Rows from block 5 of the image encoder of a small image captioner, named by matrix and row number. Rows with one number belong to one neuron. Each number is 128 + 32 x the weight over its row's rms, rounded and kept within 0 to 255. All counts start at 0. Numbers have three digits each.
After each neuron's rows are labels from the 100 images, of 14848, where the neuron reaches its highest value: "strongest on" is what is common among them. Only what is clearly more common there than usual is listed. The data: photos with spoken descriptions (Open Images, Localized Narratives).
# fc1: MLP up (encoder.blocks.5.mlp.fc1.weight, 384x96), inputs 0-95
# fc2: MLP down (encoder.blocks.5.mlp.fc2.weight, 96x384, transposed), outputs 0-95

fc1.256:104165167101117098128128105171155128142120136076131097179157085114126042198122044161137183111172175159113106152119120125140157162122114215106129149172072139059127095072104111178107127104141141132109159160151129129109172129110163173148099119172146119149140104117125150181113107150134175126
fc2.256:137125083163162172108157116120134130099142130094170116182164179152189153151102076178085139140128150174145136120195105089145098133126132132080107143114135157075145152110144071145116091078125102102085153095143194063174100123051138153145103123169099140150150083188111124088091141107134092146
strongest on: text has "wall"; text has "wearing"; text has "man"; text has "persons"

fc1.239:109157106097135101104146146094138182127116133138083154096080073157143107099132109124125092148027091130138133179062123148111147114113068106137148119119125122116136082131107083122123053140073135128126134116140093104149131184080085078111167106120124085169124140162071153071142086161130155046
fc2.239:119200147136121116138190159109183118100124152150086142162089076137165135079157065121122133205079084074067076137075134162206083173070134109096123117120120173114095065122159142134147122173112166107128109134166142134149138131144141156102095125107126145162132113106174158131144151126100118092
strongest on: text has "trees"; text has "sky"; text has "buildings"

fc1.33:107162106131146084137132136081094082095201145087165086149132149110091081114133096150138170115138142134146183126176121127158126120141153149188149101181136072126130137107150196172153161124167147167118173143161106081061124165129161087134105129113093049110155183090117141099132160106133054129
fc2.33:144098144084179153107106146131135054158137147131119160108098154119184128124159105164136177179102097153101097057104110103192106166117106137127156143182109073123129110057146146159092135131146186191109033119153147149137101115168111163145122124118149137137062138112095103149139163152096133075
strongest on: text has "guitar"; text has "holding"; text has "man"; text has "playing"

fc1.183:108184138111138119166140132179126042146146149144138129134196160190180102084132169095126109204126127153155132091120124102109139147137157140110091125106151059155121106153135100096124128116143171108123131105157103152141100138139096106130096107147184126201190190202169158153153142187121129172
fc2.183:111145133147158095144159138082096193114161116129166147122104176176176113129157091091103124141133148146093117117099104171091077137081125138076075128068090050133143109148152180100116150090118136164104116130179165147153160113120146092149178148174127112126092115097118197042117116145139110193
strongest on: text has "grass"

fc1.180:138159092130165132145112168111110171092109154115152158175145086151147145188119126177136094093167154130128132139099097171162172189107109117167127160110064113096175148087144104149193184094133179104142194138102095105158161163084170150186118110167146139151154125116138092168099096189167144162
fc2.180:153108136077092127045147140150135162101138070101165112096127170079137103179130107159171169149120148083144167128095053107138096090148124163123147114070203080073200133156144118131151104107126166132175123204129116091135118113133118154170153147175115135117135099162136095104072119122140147100
strongest on: text has "wall"; text has "standing"; text has "table"; text has "front"

fc1.306:150137137116154162151185184138108122093163132102145154207113127089082137092110066147138069128109197093129099095114114169110144140078112102158132134182154060148132139121116101147136172119089104103140146193080132123169067136133118124161089202137110095166149128058157122121127137150131085083
fc2.306:160087123126164108094092140180140139122142126084153095151152148125135189131130101144187105178100106105120144131125151126092089103069088116126145162133056074129124118098142170095116063112143180124140166160159127198140121123111156191077065164146038155119178139151114133123145174108088149113
strongest on: text has "table"

fc1.17:126128126153105193125205094151058149151169095146123113171123082159146160126179080122118161126112092104074076109152150127150175149173161107105082126104133127142095136119142109089130145113162145106155062160206164095124174121111090184138147153168148181158102104077098116161071137109123113112
fc2.17:154115102186143149133103132090151184162063148104145132178132120152180117135104091152161124096154100106082112159079143049103086071107061148150115148170169136124047110174158163156120158098123139139106126110121106184114187127154124084160115106143157110076139154105097122173089160100146133167
strongest on: text has "table"

fc1.219:145137083154182121029112118121112111139168066158149121169150107080092167147140133158157136111141109113147139151149095134101072227155097140112105145146103131137074171164152124111163115175159089110129082125104101076077127160104087109115120092105125141141160123145126167146134130043117132061
fc2.219:085143135101139082069199167101104154105137083123123091099167153119089168186171125135102150133186099086154116149147118114193170117144131109108109103130105095138181094119078167142123163142140151147105088134102080166110134192128068098128113131106130101087108163098126137105210132173165079169
strongest on: text has "trees"; text has "sky"; text has "road"

fc1.21:181121150145082193138089077157118126065154088157153112163150060103074132106147095110117113161128187118093131145125146139156104148102143066141201165150103131170134155128166044104142127122159119205130096119149133141080138150170123121152144070136143088141110100113138156131114173117070155089
fc2.21:161140097139152098166100112150203133121139142114114126120138206127141155135141170135074099099113072122092104144164222106104140087073158132141219126110121136135127121162129135140144101118026167103138146093131152164106109160081137132125109125135144085099130130073125113130198174150078102122
strongest on: text has "trees"

fc1.199:110112186075130106140135097124111149123117125153167123132152138089098196057114133068115147152169148173087117182132185117133182070114144120060085162152079117154128139086130101115043141132122133155113148106097108171169133131148184141134118185131094139116165152086148108160096086160103073142
fc2.199:124111136125086139155159169153132132098148111094144150117183119124128091078125063094192152185103152100171063109113082076102109131085120162153099147141083074127175160139124124118109080189124158123123183085124129153076132113178068166100129165150077121179187131133165118129164164120096139140
strongest on: text has "table"

fc1.35:160123137176156177131104122116176108120172092131071101151146051138183088078124132101147134145083114083097099109140200150068136162082126176160141150142101096104088133091122156054148128097142103138152141058121093157090184140102136114104124167135096099145110123075144173111124121081164109096
fc2.35:122117139140145135103167119167088131104128119112131159158095171093181142111131153169090112107134153109145144055159100140171111083084082120197177100173139148151090105200065118156127154132109084108113147055097117169144132119074138117088075139170203129089162101174143160127111140133101133173
strongest on: text has "grass"; text has "plants"

fc1.79:111145117092058119073112163137136164150157100091099110144087089161109087168140101157115107171098145140133157167135166169129136155167151113192109103184147147209104117165153077201057148143142174103106184128166101119136126166081125143093115096155168083155101136140122085131101162098151125127
fc2.79:146114134183136105163151145166157122108134088122120098168078120094153110147173190161172153097164119140107104114131151113117135132084153123167122136130073128115097081161184044083114121077118097129114141085141112140167149155094048147188132129164194105154034118107137131150155120132078143156
strongest on: text has "trees"; text has "sky"; text has "plants"

fc1.198:173136099120119120167132193137146142096111141143150138107094143103187137096084079087111096060117078078073131119132082104147119115079121091136118120083107092157072130115088078159135077162174162141127175162120156143126127163103164124154128095155105141036147167119112098123197148088091131090
fc2.198:108168131092164144129146104184174115167158132125143094123093117126114145121107104082167115073183090121202144121111179186166158147082161119086070099087185114125147109164117154153119121080101158143150103110127141150167075109141135113132116156115098070078099119120172157091067095154117119208
strongest on: text has "wall"