config.toml
train_examples = 101725
tokenizer = "word"
encoder_fused_qkv = true
encoder_kv_group_size = 2
decoder_bias = "none"
init = "kaiming_normal"
nesterov = true
epochs = 36.0
Rows from block 6 of the image encoder of a small image captioner, named by matrix and row number. Rows with one number belong to one neuron. Each number is 128 + 32 x the weight over its row's rms, rounded and kept within 0 to 255. All counts start at 0. Numbers have three digits each. After the name is the row's rms in percent of the matrix's.
After each neuron's rows are labels from the 100 images, of 14848, where the neuron reaches its highest value: "responds to" is what is common among them; "colour at peak" is the nearest of a few named colours to the mean colour under the peak. Only what is clearly more common there than usual is listed. The data: photos with spoken descriptions (Open Images, Localized Narratives).
# fc1: MLP up (encoder.blocks.6.mlp.fc1.weight, 384x96), inputs 0-95
# fc2: MLP down (encoder.blocks.6.mlp.fc2.weight, 96x384, transposed), outputs 0-95

fc1.25 068:117153221121112124209142123121118146046095141102143073148132177116133157089138140095070162106098109104107122151097148172117149114160210146102110162170123163121101165135078168137081115088113158140100116058146142104117129145175132134162129122156107146090118137107136074084085106078146092145
fc2.25 070:196105090147148099068077132080175094146144103080169142188156106141153143122108140135090099110108142148116127095162101113167077073089075148156070087166112168139096121131179118092135138155142121138183104140111113107112119106130159065126116146170122180196112060140101137177159092136095144115
responds to: text has "wall"; text has "table"; text has "sitting"; text has "persons"
colour at peak: grey

fc1.183 094:155114166150165145117143119106130104139140141063084088136110171112137114130083156129101157130107075175125152173140135156150135169098160120140126156087073074081152127159123076187155116160128128147108153121124144191144095206204146212179079160176079156149146112160109118144121114114119088107
fc2.183 088:102128066173130114134114141173153110142161149149209123085133135124091198144111115140123108101138075160178129096128159116124157117165170118104200172116144126099128079146129189068081110142143153132145091066082119154113210096162112120100127068103172140138105151113076093140143153097134140092
responds to: text has "white"; text has "black"; text has "buildings"
colour at peak: white

fc1.292 126:148127100126078107099064123119070101152118091140146134116108098156158151142089158063133186150129121093122130202144104088109150151174158132085109109074170073103091141152133179170118158163214110166132164144104105076162169094111099084144145084162116176128100088130103106129165113136157107104
fc2.292 125:148159168123090135114105133180149138071140082178139122118158133113179093104120135152162123151161078150176081118128173158144050104096129062106175141125133126137150078074138143164083128099093135175136117089118119113154083155104131170180101185120177092123140054091164179087161110137113119119
responds to: text has "plants"; text has "flowers"
colour at peak: black

fc1.79 091:169182048111166150129077139130121116086143134175192169102108115184098157101144174162171143098103135107161173084162088139102118141154163143108177119143161118095118134149108142169125164127156167146108119147209149141117108134189129126114211097135148147127180163110171122108165161086078124119
fc2.79 091:122103051079145119106088179110097115121179135118214142135127066158070183121124133162164102143091080083187143139075160143128183167164111144158142148085128159082132109137126139136088082157126155098142128137184136071103121120157127145106088093093162141157089104103166174140139161119140094140
responds to: text has "color"
colour at peak: black

fc1.238 044:157153150066144074130167168095141143083117117132172169116036062140117117104121149060111185108111079150068130129099146182109160094120108163125106102147131145129126106143129096165153124131070082144129139128178119072111101131148113168172126155103151072147141122133136142101172091156084156057
fc2.238 045:106130065168183120154073070118160142109178096183067119075128125149169123070096144146106101211117094097076094122144153134160140115148113083118117119152108114165112137116081128142178122132097144173102117123150141130135105133067174092148109145161117184151126158182120170093169119146182079135
responds to: text has "trees"; text has "sky"; text has "buildings"; text has "grass"
colour at peak: grey

fc1.319 063:120072077132104138158096137118180053126105139151121156125085100114125165102088102118077166098157157172141147136150126122124123112104145189114085143046118124126054180132098101141149155113103100109089122140120131148146189099128135076155155110135119181179151057126158159164167159158165113196
fc2.319 064:102130138136063154146110084142173182123181168090125141124126092084154150086171088156136164065165130196131194169146095115144074145116130115130124191139114074110099140120049083129099099171122093111106123183117107078139109193139099135124134149102138152087186118121125119090151122141148164143
responds to: text has "grass"
colour at peak: black

fc1.65 114:134103144058128098123104109047110133183125166153107157114124105156118103110129140135184188122152144097092112082203086103102151093138162137137175091107078110181110113100115089101150159130166178136153173161111119105127160177184126106134097100130090122150167080155079083106140114191142125081
fc2.65 101:215113166104099141154100069071162101154129124094114095124128141125097074131148114093164141123161145113152160152179147140157110115164122108123183119091093125144127124135093118143184205153140103210092148156075110071120155082105110101117089099166123128171070144164150147112126102063174135143
responds to: text has "yellow"
colour at peak: orange

fc1.217 127:178150164090167083133125186123130193170128105215140144158131149139096128120113096116116073185115119120094134134137135080118106115079081193094129101126145164108113135155206057093152194139042093135119148114099143107121175147103148136124150084115139112157133119132161105160081133110112095135
fc2.217 130:076172137124150079177083116101140112111179163095109103145094127138086083128157137107115128023147158093123125153172121156183138101169127207135168080113168120120145139154114198131130128125069172177132088095087132113109152124122105133132078129084148129153152139137128140157169138042151120131
responds to: text has "trees"; text has "sky"; text has "grass"; text has "plants"
colour at peak: grey

fc1.355 036:179133127123128166097159126145151159122085113147073164127103169103114110142105109159183083147124119146113111078217099145137112103127174091132097053175153137139164134136096109146090161146082149143117146136085124102133097168145146053162151119141113120070133174208148148199089134148080162116
fc2.355 036:081094125062073210120152146128134138126143146114099114141091118172118061165142152187131122196153114136088099153118140150150135091176121107186159108094133073099099078097165145087129130119068158098155146114167132128105142141149128117192151137088194113107156079125125178125122162133118064132
responds to: text has "wearing"; text has "black"
colour at peak: pink

fc1.38 099:099174143095050113166162146145121098127149084185132182172106072139090096140136158073085144118089099121141135126178157137139163141102122180178158139131206157150084111135131134150073118117176168108146142145165098133085142177111098124131123045145083140117119134166146082108126106080110093164
fc2.38 107:133102119124103118158148145173159144149136105132161089127182104069136117189168168142203121139104092126128084114138137168151126097107152137126149117141090109154106096157147122127139068115083121168146129120147168158170138122082028200136105132164111094184034092105118130144138128090070162114
responds to: text has "trees"; text has "plants"
colour at peak: brown

fc1.127 087:165160132117140141144124111106131137116168119078176073168104149132108184188166094129155146119080139133127185117124138088171107106093166114114099098100149129168149190180114110177130134150142205094185056104134180162120101091120147140171150144124076105133102127142132047115107111181099169120
fc2.127 090:114144150083155130102122117150162055078095107183075205147147147164130112071098147110048088120111125188120076105146130149036130164124134124200120132159105148144105144141145178080121136135130114105164146134108137103092138159103095088138095086160113136138103143122171190167117130154166136140
responds to: text has "standing"; text has "people"; text has "sitting"; text has "holding"
colour at peak: grey

fc1.163 134:121130144184173118120146163139172142171148125148114100100160118187139087098108164167061130072163076134093144081105123121134119159132149132104184098137147142090186107097112152120113150104123124195136148068101092115128137174128198132134136117127190118083127134082136165173120200176066093102
fc2.163 133:146123112165083115094125088160098110098145176117150146133135153097110093121113172169145106155167084114133160129168124173104151181197170109093135108160117140120096112157093094152109137114177100098039110190104211104113113112132082110098128133133152141133075093088076154181117163131198159120
responds to: text has "sky"; text has "black"
colour at peak: black

fc1.95 120:154103088145192143111133042102143099093118119097068126096163119119150144134078116069144117119129101113138159128082086064130094123160095217125102148116102170134149127144159175156153156164133117114109141175138064099063133125112134115099154151104168170148075199139136150106170131074127133123
fc2.95 111:091114134133124124173181185123128168120120112121170113115143150079097178114193149150099148133178122108189143104128120103151061087087128117083147137113104100102092165110077128122076139125140114157110118117144090203147133119087061168120137178198177168118098167089132112084154101130151079172
responds to: text has "black"; text has "road"; text has "white"
colour at peak: pink; white

fc1.379 052:146100166108122130133126101085133143132126148135108094166083124113134170075188141088139114126087112144087161115065133151149206079109208134070079131159129143152122125156062180099115139120102165112140078101135108136110122094139148141141083101135111137062089102062161063091094086157155142141
fc2.379 056:185115111131158132116081149124143059132114122096120165156126137177163118120055152110100114109121144160115098151164118085108073133104116169183086080183076180128070141171160143133087112113130102108199136091115169096078096154141155079121167136152116162213141099160120163129146087119114135110
responds to: text has "people"; text has "sitting"; text has "table"
colour at peak: grey

fc1.315 131:128116133142052115114134190125129134154115122151119137132149147148136083093119155114037129159156094170098160139153090039068115076162097115159173110100120105089071112170161194121121074114155107119159150116139078084135125126105127127098098076137149123140133102131090150181090111174148071103
fc2.315 126:155114194168165118141107148136089128161161117136110116083120129208087166139094149108114138172119045097165142124089128089185132133070093123141152093165141153139177136115107153139148108152067119158124111104166128106147163157115094158129109152140141151120197072124073104036134102113074156118
responds to: text has "trees"; text has "plants"; text has "grass"
colour at peak: brown

fc1.180 096:112087156101167135143119083136070189150113139160133058137093119077133157167062084138107116132143140159116160103129078160094122175096115118199143157121143091102160171130101111150191185150107166133093153125156128092158198110099111129160140114132144156125139106140112155104038082106155078116
fc2.180 092:168140194106170108120189134161127129181143109100169131115120157107145123097073113176102148115148150105128102091176067138127153128108166149140083062172078121050167187122121120172168088105085106151189108159091107109155115096099113116135189122107142135095176089122087148111157153123116126084
responds to: text has "persons"
colour at peak: black

fc1.32 110:140149124082174134146093204161130128105092115132163090115174147117115152099072155109077109151137086142090099109161145040094122065164149113176145082150115112103194113143163107114123172096132121159135107131142157155068115138088183175104164090141128137135194089169120131168100115075153114117
fc2.32 107:119108129127106171203130140117170155169179109126136130146083109128104125179150155064088125114102159131100132158206178095154131117068083167081152146140143113103143133119092127139138094153074143144094125160117068181162139143143099095180104134098113133147152075097173127092170122081038132134
responds to: text has "water"
colour at peak: grey

fc1.293 072:186166188110148109116090136161195140088140164170140123109073135109157092105121146110171127144079127155162160143138190074096178135149163150119080135158136167112146200133083131176137120110164156175103136082135146116115108144119081099196161134182116113097141177100148112090103074102148113168
fc2.293 077:147075121153107149124135123127111088173055073120173165144132119195132133149079115118077109077147155099088078100150088149150117111099156089175173085172126061178089089139168104136125121156118183078148125123148162120082176094169145146114143146150136178186129125145113172155131118159083132110
responds to: text has "people"; text has "standing"; text has "sitting"; text has "wall"
colour at peak: brown

fc1.28 056:145174137161150137102129098133138125114148084143180160021124116096126079137103107186180147102128090178136093114099088131139184144161117187140131137088124123122110131130174123125156180081111130109127104192131114177117134147141148124146109073180131201106120154123182116180080109143092060140
fc2.28 066:136131144095141137069158155115140130105207079177098126111149157068108086144096083171067113158169123117142114159063101093146170160068216129166147098084141122093166119131143122154110097106092102176116153153119129167125106166143089120186143093165147141098107128144165084157137140081131146098
responds to: text has "dark"; text has "black"
colour at peak: black

fc1.343 099:124145113153100113181102127165068111152120093129116163124113184208106117108125099042079124138154096203102110151111104109149114206091140069157121181130107092153086127114088072120113151172085071185130154111127158099166144112115126186135138094143082090112138131115165129131156122124142119148
fc2.343 110:131141170125099168158101155140115175068187087137131094106148162112089134131093123189103180136075155147197116163146161115116122142142130140135189086169098051093140154095137122160144130070098174129101135092106067137117110107101110166140140144153171146157138079076111138112103142181091086074
responds to: text has "plants"
colour at peak: black

fc1.352 059:106159126128171123127116121100112123131116062127153082156109132105129179107137136146102078152114129167111135079076044135128143163126106098098119138147076114135178124134180117160123118089108130214051111125146153186122140108171103098130100102062091125101151160194122145077121128210120085140
fc2.352 051:112119197132099140198177107059119150054144137140107139078095150125123125124086120117080095123158152171171149134085165152118127088136133136103118094089176155150129147161117115116092156120081126172094143114141133186086141154168075049120101118116095130107138193159134174100148147093146130201
responds to: text has "wearing"; text has "grass"; text has "persons"
colour at peak: grey

fc1.140 127:132069146140110107177102143141106195138160160088142107134100139101107149066060154156208097086144155178087145123147179101137141097112124132180144141156149120098159121133163087122074117108178156087094115188179140033115154116086103100127138119159142121159128139120052128120109093123122121124
fc2.140 121:086110123177109102114140128128187087083103100117174124139149168103235133098108108159089103162176120132118121132152127128144145104154120114099093126187138161141121151088083102096127151056195181161081071106136101062134144147146114104119154142185151150130110153126139163102119128150093078193
responds to: text has "wall"; text has "sitting"; text has "table"
colour at peak: grey

fc1.214 107:098120068134153154124181121128101137165113104149097043122149169154147139071122088147085142147045100117123120124104106106138168114139070118145086131045094132121114110123191123146123123154145153116109147160180192094129139212113156154143171126118167146142105152127162173166083170130082106119
fc2.214 108:164165073116158161126118106070145132209122127192102129078125125161184203114097150145145150151085121153112081095094131112093157104138128058081157160128082088114058163113121141105093144112157173138081083132157119155165169154105088091141135170161081147126133149137125171084137124122122139164
responds to: text has "trees"; text has "sky"
colour at peak: pink

fc1.201 088:136129126130122090067146145146117087087195101175128145093186153102093082106091112169136119128216135141109166079147104153136106192139150130112154178107151115168109140135053131165162136154231090143149146138147107132105138161078127124140131112108113113156101108084122185152176117078150106114
fc2.201 107:101144133110131119099144107081128091084135119132115178088152132162075120151124080128168168140116068145164086125121104200171150154146132185091174093113173050175152104130068138167143115147127178143127089163138127086117106139182094171112133067109126085168145201128113116118113171096163105115
responds to: text has "dark"; text has "lights"
colour at peak: black

fc1.87 084:099149161143097132096195094077145091096115115119097181107134125141132115119105149137140104160137149087150125147155134128135171138205173064147137123209190155153145081162100128153050091097120158165137138152122142106114191120127156098091145124152067143065154117173092133153135111054143147123
fc2.87 083:070168102125134154086170153127190110116111131096100121135083117175158106160154119153094119141143133146134146126184132072119119119099126123203099136052109109132109092135152068100185056150073082146120155070134151128103151174169124117112146075154125153174130070159138180107111165179138138102
responds to: text has "black"
colour at peak: pink; white

fc1.184 143:098098093168122115121153145143144073146114140066137163158081119161101099090109179131061181093131141118153147146141152111100091114133073173114163167099060145162128162174142119116166104134081107053176091189173184136090092157076143099133168127095164159150141145144131164129155124110142156094
fc2.184 162:117109082100113154185193147082152162148130143132073109072111147128108146092144151120099168074148106081225113173099102095155171089135155109146119093108124145129138131126133139133133121112127156167167140068095076156134137158140115207188132140152154089054082098132085166125153166121119130109
responds to: text has "sky"; text has "trees"; text has "clouds"; text has "buildings"
colour at peak: grey

fc1.281 074:114162117177159101113116164142111129150113050125168163117104148112111123139177109045198135162143125154064061113164172201129118135117110145115146164165098120119115091194201175116132153117102109146128138132135164176115141126128115096155108101061131156089103179179122151113161089130108104138
fc2.281 068:153139071094088110145109103123119131122075101106104140124143118145147132173121088090056130065121143145171187074136087186147165123139122146134143086084147068077205173151135108192139094109105125187098115146151133139176184079166133139080135148121107176143134151134131080123146126128177098158
responds to: text has "grass"; text has "ground"
colour at peak: grey

fc1.175 139:103161125099098151099115084147140151145132127067109091130101089174156080162105111163102164137108152142120160116066110114099088153114098208064118101151084187073130134057128105184116111131144155134155127151166123099117145133083182184105145079138128128129146099183081127190129096128185134127
fc2.175 131:075118127098155174100155100100116123147132131140161142136174166131220167180115097154055162112063127132113170033152133130135134151130150158123113139091151104075106154143159090141139134137106158126105168126069135103171138088069134159130148117174133127121132055167129146164125052102116100129
responds to: text has "wall"; text has "holding"; text has "sitting"; text has "table"
colour at peak: black

fc1.278 066:079173131122130114107085116120084125118123073090107128025170154147101155153130132060071130127122148103131158175129153096156134151102169056185145111120104108197127166129093136106108120090073101189130184133155168127159147103123159125086168120152164091127134135147143180139181163158139121108
fc2.278 071:153156150140109170156124141131128149121196113134165155137088141121081167179097178206137161060132125160156117141199149098092110147110066141091112137158088077148143161150169132077104152093080104124124136099146103146132120126102096166156093111152084127144121041092174070109080110141149115141
responds to: text has "plants"; text has "grass"
colour at peak: black

fc1.191 132:092143120076124173145122146097190106078105114147181154079149125103142152083094168123171117094127151131115115063133125125183104138128124169158078100135136178136115132140185141170178129116132144135085107151192138076175151149186146131125111116143172141103050151123074183115070085147092121164
fc2.191 110:083108129116144151184092159064143088047132117162133159084121107174135154091104174097121082115150157104162112124179070156143170155150173143112082087140138158184122124143142135169215134123135176136130088113162112117080140096208157108152115118120126132123096089119147101152124077090090100139
responds to: text has "wall"; text has "standing"; text has "people"; text has "sitting"
colour at peak: grey

fc1.149 101:111124170141112154132100097067137127165171131153128073129163175193149168124123133099121130123134181182126114110106029166117142130132070180102056168144094108107132093134202149096078147129166127163137088126126162151101170108171122092134103098104150135090120165148127122099100127175086075137
fc2.149 104:096099172106146133182107142087101184070093098164123157111146141166139112176087130140123133109154117216128103150084135186186174151174146112107115117056137105111153101140123137174073095070108147175134089143117091143166180129153089067141124108078140135133096185109091118125123099118156148142
responds to: text has "ground"
colour at peak: grey

fc1.260 121:122087095091130149102127154125122182140137135116088102118148140142101099115140163111055108062152200117179160128121175148112148124108111144166172211051095147132144146172150123119106101143144147103148113098128120144073097174061114078126181110136145122144142151160111196175141109128112046140
fc2.260 126:141168121152170121171144112164108156161128107107160128103146108076110150148167082083071088095141133048198078223089178095156140127140120118113102125077146128147114107082165137154150109105125181155114108100131117167147090136123105146158177176133170133069094078105136130142185106115107110143
responds to: text has "sky"; text has "trees"; text has "clouds"; text has "water"
colour at peak: pink

fc1.251 083:162124147071068109092113130066082146152150053088117075148154136083139131101101122110094066156158125112103117112130141120085085149118147140133090100152133200161168155112173089136065151197162154183120083117165129104075128122065146105107098132087140142107127129123122145102118183136150096085
fc2.251 079:123137099150144158146148101121035144155088116171141125122159133121143166136131122135218128052144152139153163088101204137114143123098150156082124111153140130111088072136141112086174126120183111076117116109105174123135141150104138131157144064021156119155098165141113136155140168093116102089
responds to: text has "grass"; text has "plants"
colour at peak: brown

fc1.375 099:062074145132138113116103164116074089169087099117073123105173102141144190084146171075100155154127104112119187138140091111113132164139147166138127153158122137106146119175171138166116140190172122124143127140111087112148073176155173153135103111082129148104133145224184155201114119145114121108
fc2.375 100:144052138142181099092149054095119165139113082134116114082185117116153090105149144144086116173102141093206142131149124144133162097113113090097104189093110100121136113123100098115123128126124135168116065145130150158169130150207183082184162149137149119137085178143152159116121185099138093086
responds to: text has "trees"; text has "grass"; text has "ground"
colour at peak: grey

fc1.97 115:136086165151117165133135070117087131151072096138175114101090061157080128128055093103108093201167142136111164118108131139142110176117082120103101102080102133107183108103106091166148133139098144112197090143092135102184148115153169197147120083183136123112135099151152124058132120121102125117
fc2.97 109:154146104100135121152114135196111124125167098091130128091068108081144100089151073090048117140110176153100130118141148117142110151124199144113130138032113144095110147154132168106121128142093168144085191202118168089195121103098131129160131083150092136132130150193134136165117135113169118167
responds to: text has "color"
colour at peak: red

fc1.312 142:097140078139101133126094151103098159185130143123125125116135146187088132108091166064115148156120134147134166184119130082062126122163151061134132136119108093104098110161112160229096152137175170142116155147124078086142173175144154111160105055179149134157147090119078146183107116152155114108
fc2.312 136:127129151169098129088117162132162154083162114171138139116142133136148078076133190112136121156144044106156116139111144162169059101095097106099193137108098116122135141078111125199125154128028124135148102080133151158199114152092145168152149119112184150162184096149145100105138107099104109131
responds to: text has "trees"
colour at peak: black

fc1.35 107:209138136173149112126122087167128152148138147139135067127119077143126101132104114116171157137096151108168145060088163065168143127140115123147047118163089188055111167129123166134136114136133127105143129138117158155056146084133074120173145113166085115208161146133179117115115139159159098108
fc2.35 109:112154153094120122104195171128120083144082125055117191129145157121124166146085124169076085101172116102080118186152129137056132136107136112179121090145154064199086194124110117142098099099180121122170155099157166086136115179096180112114114117133111141142144151105134174120125090157123121121
responds to: text has "sitting"
colour at peak: brown

fc1.297 078:079132139132096091169106108131120217135149186068144131101164111154178144166105156079186163131111126098132129099152134128090118124113092143091123147141092120145170128095092136153175155175135082175098184149178131087162121162136194132112158170150078098157159155157137146096154076131101080174
fc2.297 079:121072101088160101128108099156112201090121116114147153148129170153147162160112125075141154104134142156146062093085137163132093175185164170129140105118149142156167117081168087099152111115139163154055139195100091120126129077162091115096164124123119146121090124187117183064130162079111100152
responds to: text has "wall"; text has "sitting"; text has "table"; text has "chair"
colour at peak: brown

fc1.153 131:124120086221131116186173139101161121106110072078096109140150108098125167164111177125078132078147146128098124137162065146132132160122148177103147122100107127125158030149106124118106150117161103144103141180122091119109101153135124149173169143185131168145124128087145206145172147188112167122
fc2.153 134:151135103143149135112086100141132103186079092155157098043132164108146173096106162208086124123151105109088120110128148129124152087166151141122136203144100148186109091129127110065081191096146097132111153094098135130118192114130153112138111166140165175150091132184137075063127118170124128126
responds to: text has "people"; text has "road"; text has "buildings"
colour at peak: grey

fc1.348 068:086123147152098080081115140144134121074150162152070161146118119173141140147047148071128130136093170104071179106104102160091143161123104160130148096111138141154113169113111124189158132131127111152177084144116127099108159154137109152070115116128083060124113192109166120112132030149140188144
fc2.348 062:157107138092095104113154141117183122102124064170128141090163148191112145096140177129158086118086102071148089085170084148141152130102151125129121174181133106084143158125078114092147104116172155183166096122095141081184152127084073083099122128159121157103166128103171196140142140088092174128
responds to: text has "people"
colour at peak: grey

fc1.85 072:129175197152169165099126117118162098128153141143069162106106152169139130118115198137137144100145214138090111146069106162122131118123129132118117062119131177153108164160133174137112133136136102149160069170122151090175146129201189164073148106146171097190077140118175156166128124128129112150
fc2.85 073:139162079122103155119126076150135146160154089109089164142159136226076177126134161095134129096135089075090079124122062152159112127146156196168104150099169112138134161161153078148160089142165136086122113149169095127145160136183092121144098139113187137150144083116083094112137116109072107087
responds to: text has "white"; text has "black"
colour at peak: pink; white

fc1.93 071:114178131164126142141141113126105092129139128130137111138202183168181112114169193119162118125117162195111137062125114131173125146137116207106081128108120059169136056118157142101118149115124130136119166159091095169088144101162085046118115109112143126178155156146129149104124097209138126110
fc2.93 066:133117124134116116168126141121136189107154141135082129092120157182178132138101102104152093135149097205096114105083136229152147164159147143091078054060131097110131092178137098080120149128098142109142111093115132158132172122130112047136178125104109127116092170103123136100148125180161140188
responds to: text has "people"; text has "road"
colour at peak: grey

fc1.329 086:115118148164170142146227164094130036125162162134086171145174125082125128106118136171166120118096125195167136134172110102179117169102141129151150122142130081172127058159122136156155167153135165079105092111084113111127144144159170167165132127148082101128142151134109087170139083091099156099
fc2.329 087:120114134127105103085101159097112136150147151138117196140188120135145176111167153141181122093178106135069134099083184079185117119141089196060132093084128125111156111041154108127148145107155158114102129106090130124103092098181087166168168142125131055115147145142117103133093132119157140184
responds to: text has "lights"; text has "guitar"
colour at peak: black

fc1.224 104:119166101085152133081155126099138093137177087073163095120148108167064080104128107180145111179143159153089187100193094185093120096123148084090100062111146143141069103119149153133100119143100080115122193128164114118138133161136166117145152156102176108128118168107102113152062120168149168133
fc2.224 087:129148155088145145160150134101109080143126118132109112144113125133096063214098124176145087169126152116106161129146156180136055105112123165158138079122173116102127144126151157147070149111103143146070075121147129159123169125176096148207127128119183076056152117092176164088137101141120071135
responds to: text has "wearing"; text has "woman"; text has "smiling"
colour at peak: pink

fc1.21 119:089102128148147194107078158150149144098116086166149140124105191103104140145166115049149138131144156161087112104109134140093136158146111116089165130153133094175091075156206152134141138112063118192109124101135162177116150125136124051101110122150160179073126146150101153081122097133072088094
fc2.21 107:157185100137129096121123119096129112106102098086137149134139168150143148153134080117064163125168148150112222148078119178130164113117106091121110097060152135082188153191141115225108109139089107154077135098137116171139131085148149142123127154058087143117150124151126107084141103103126118184
responds to: text has "grass"; text has "ground"
colour at peak: grey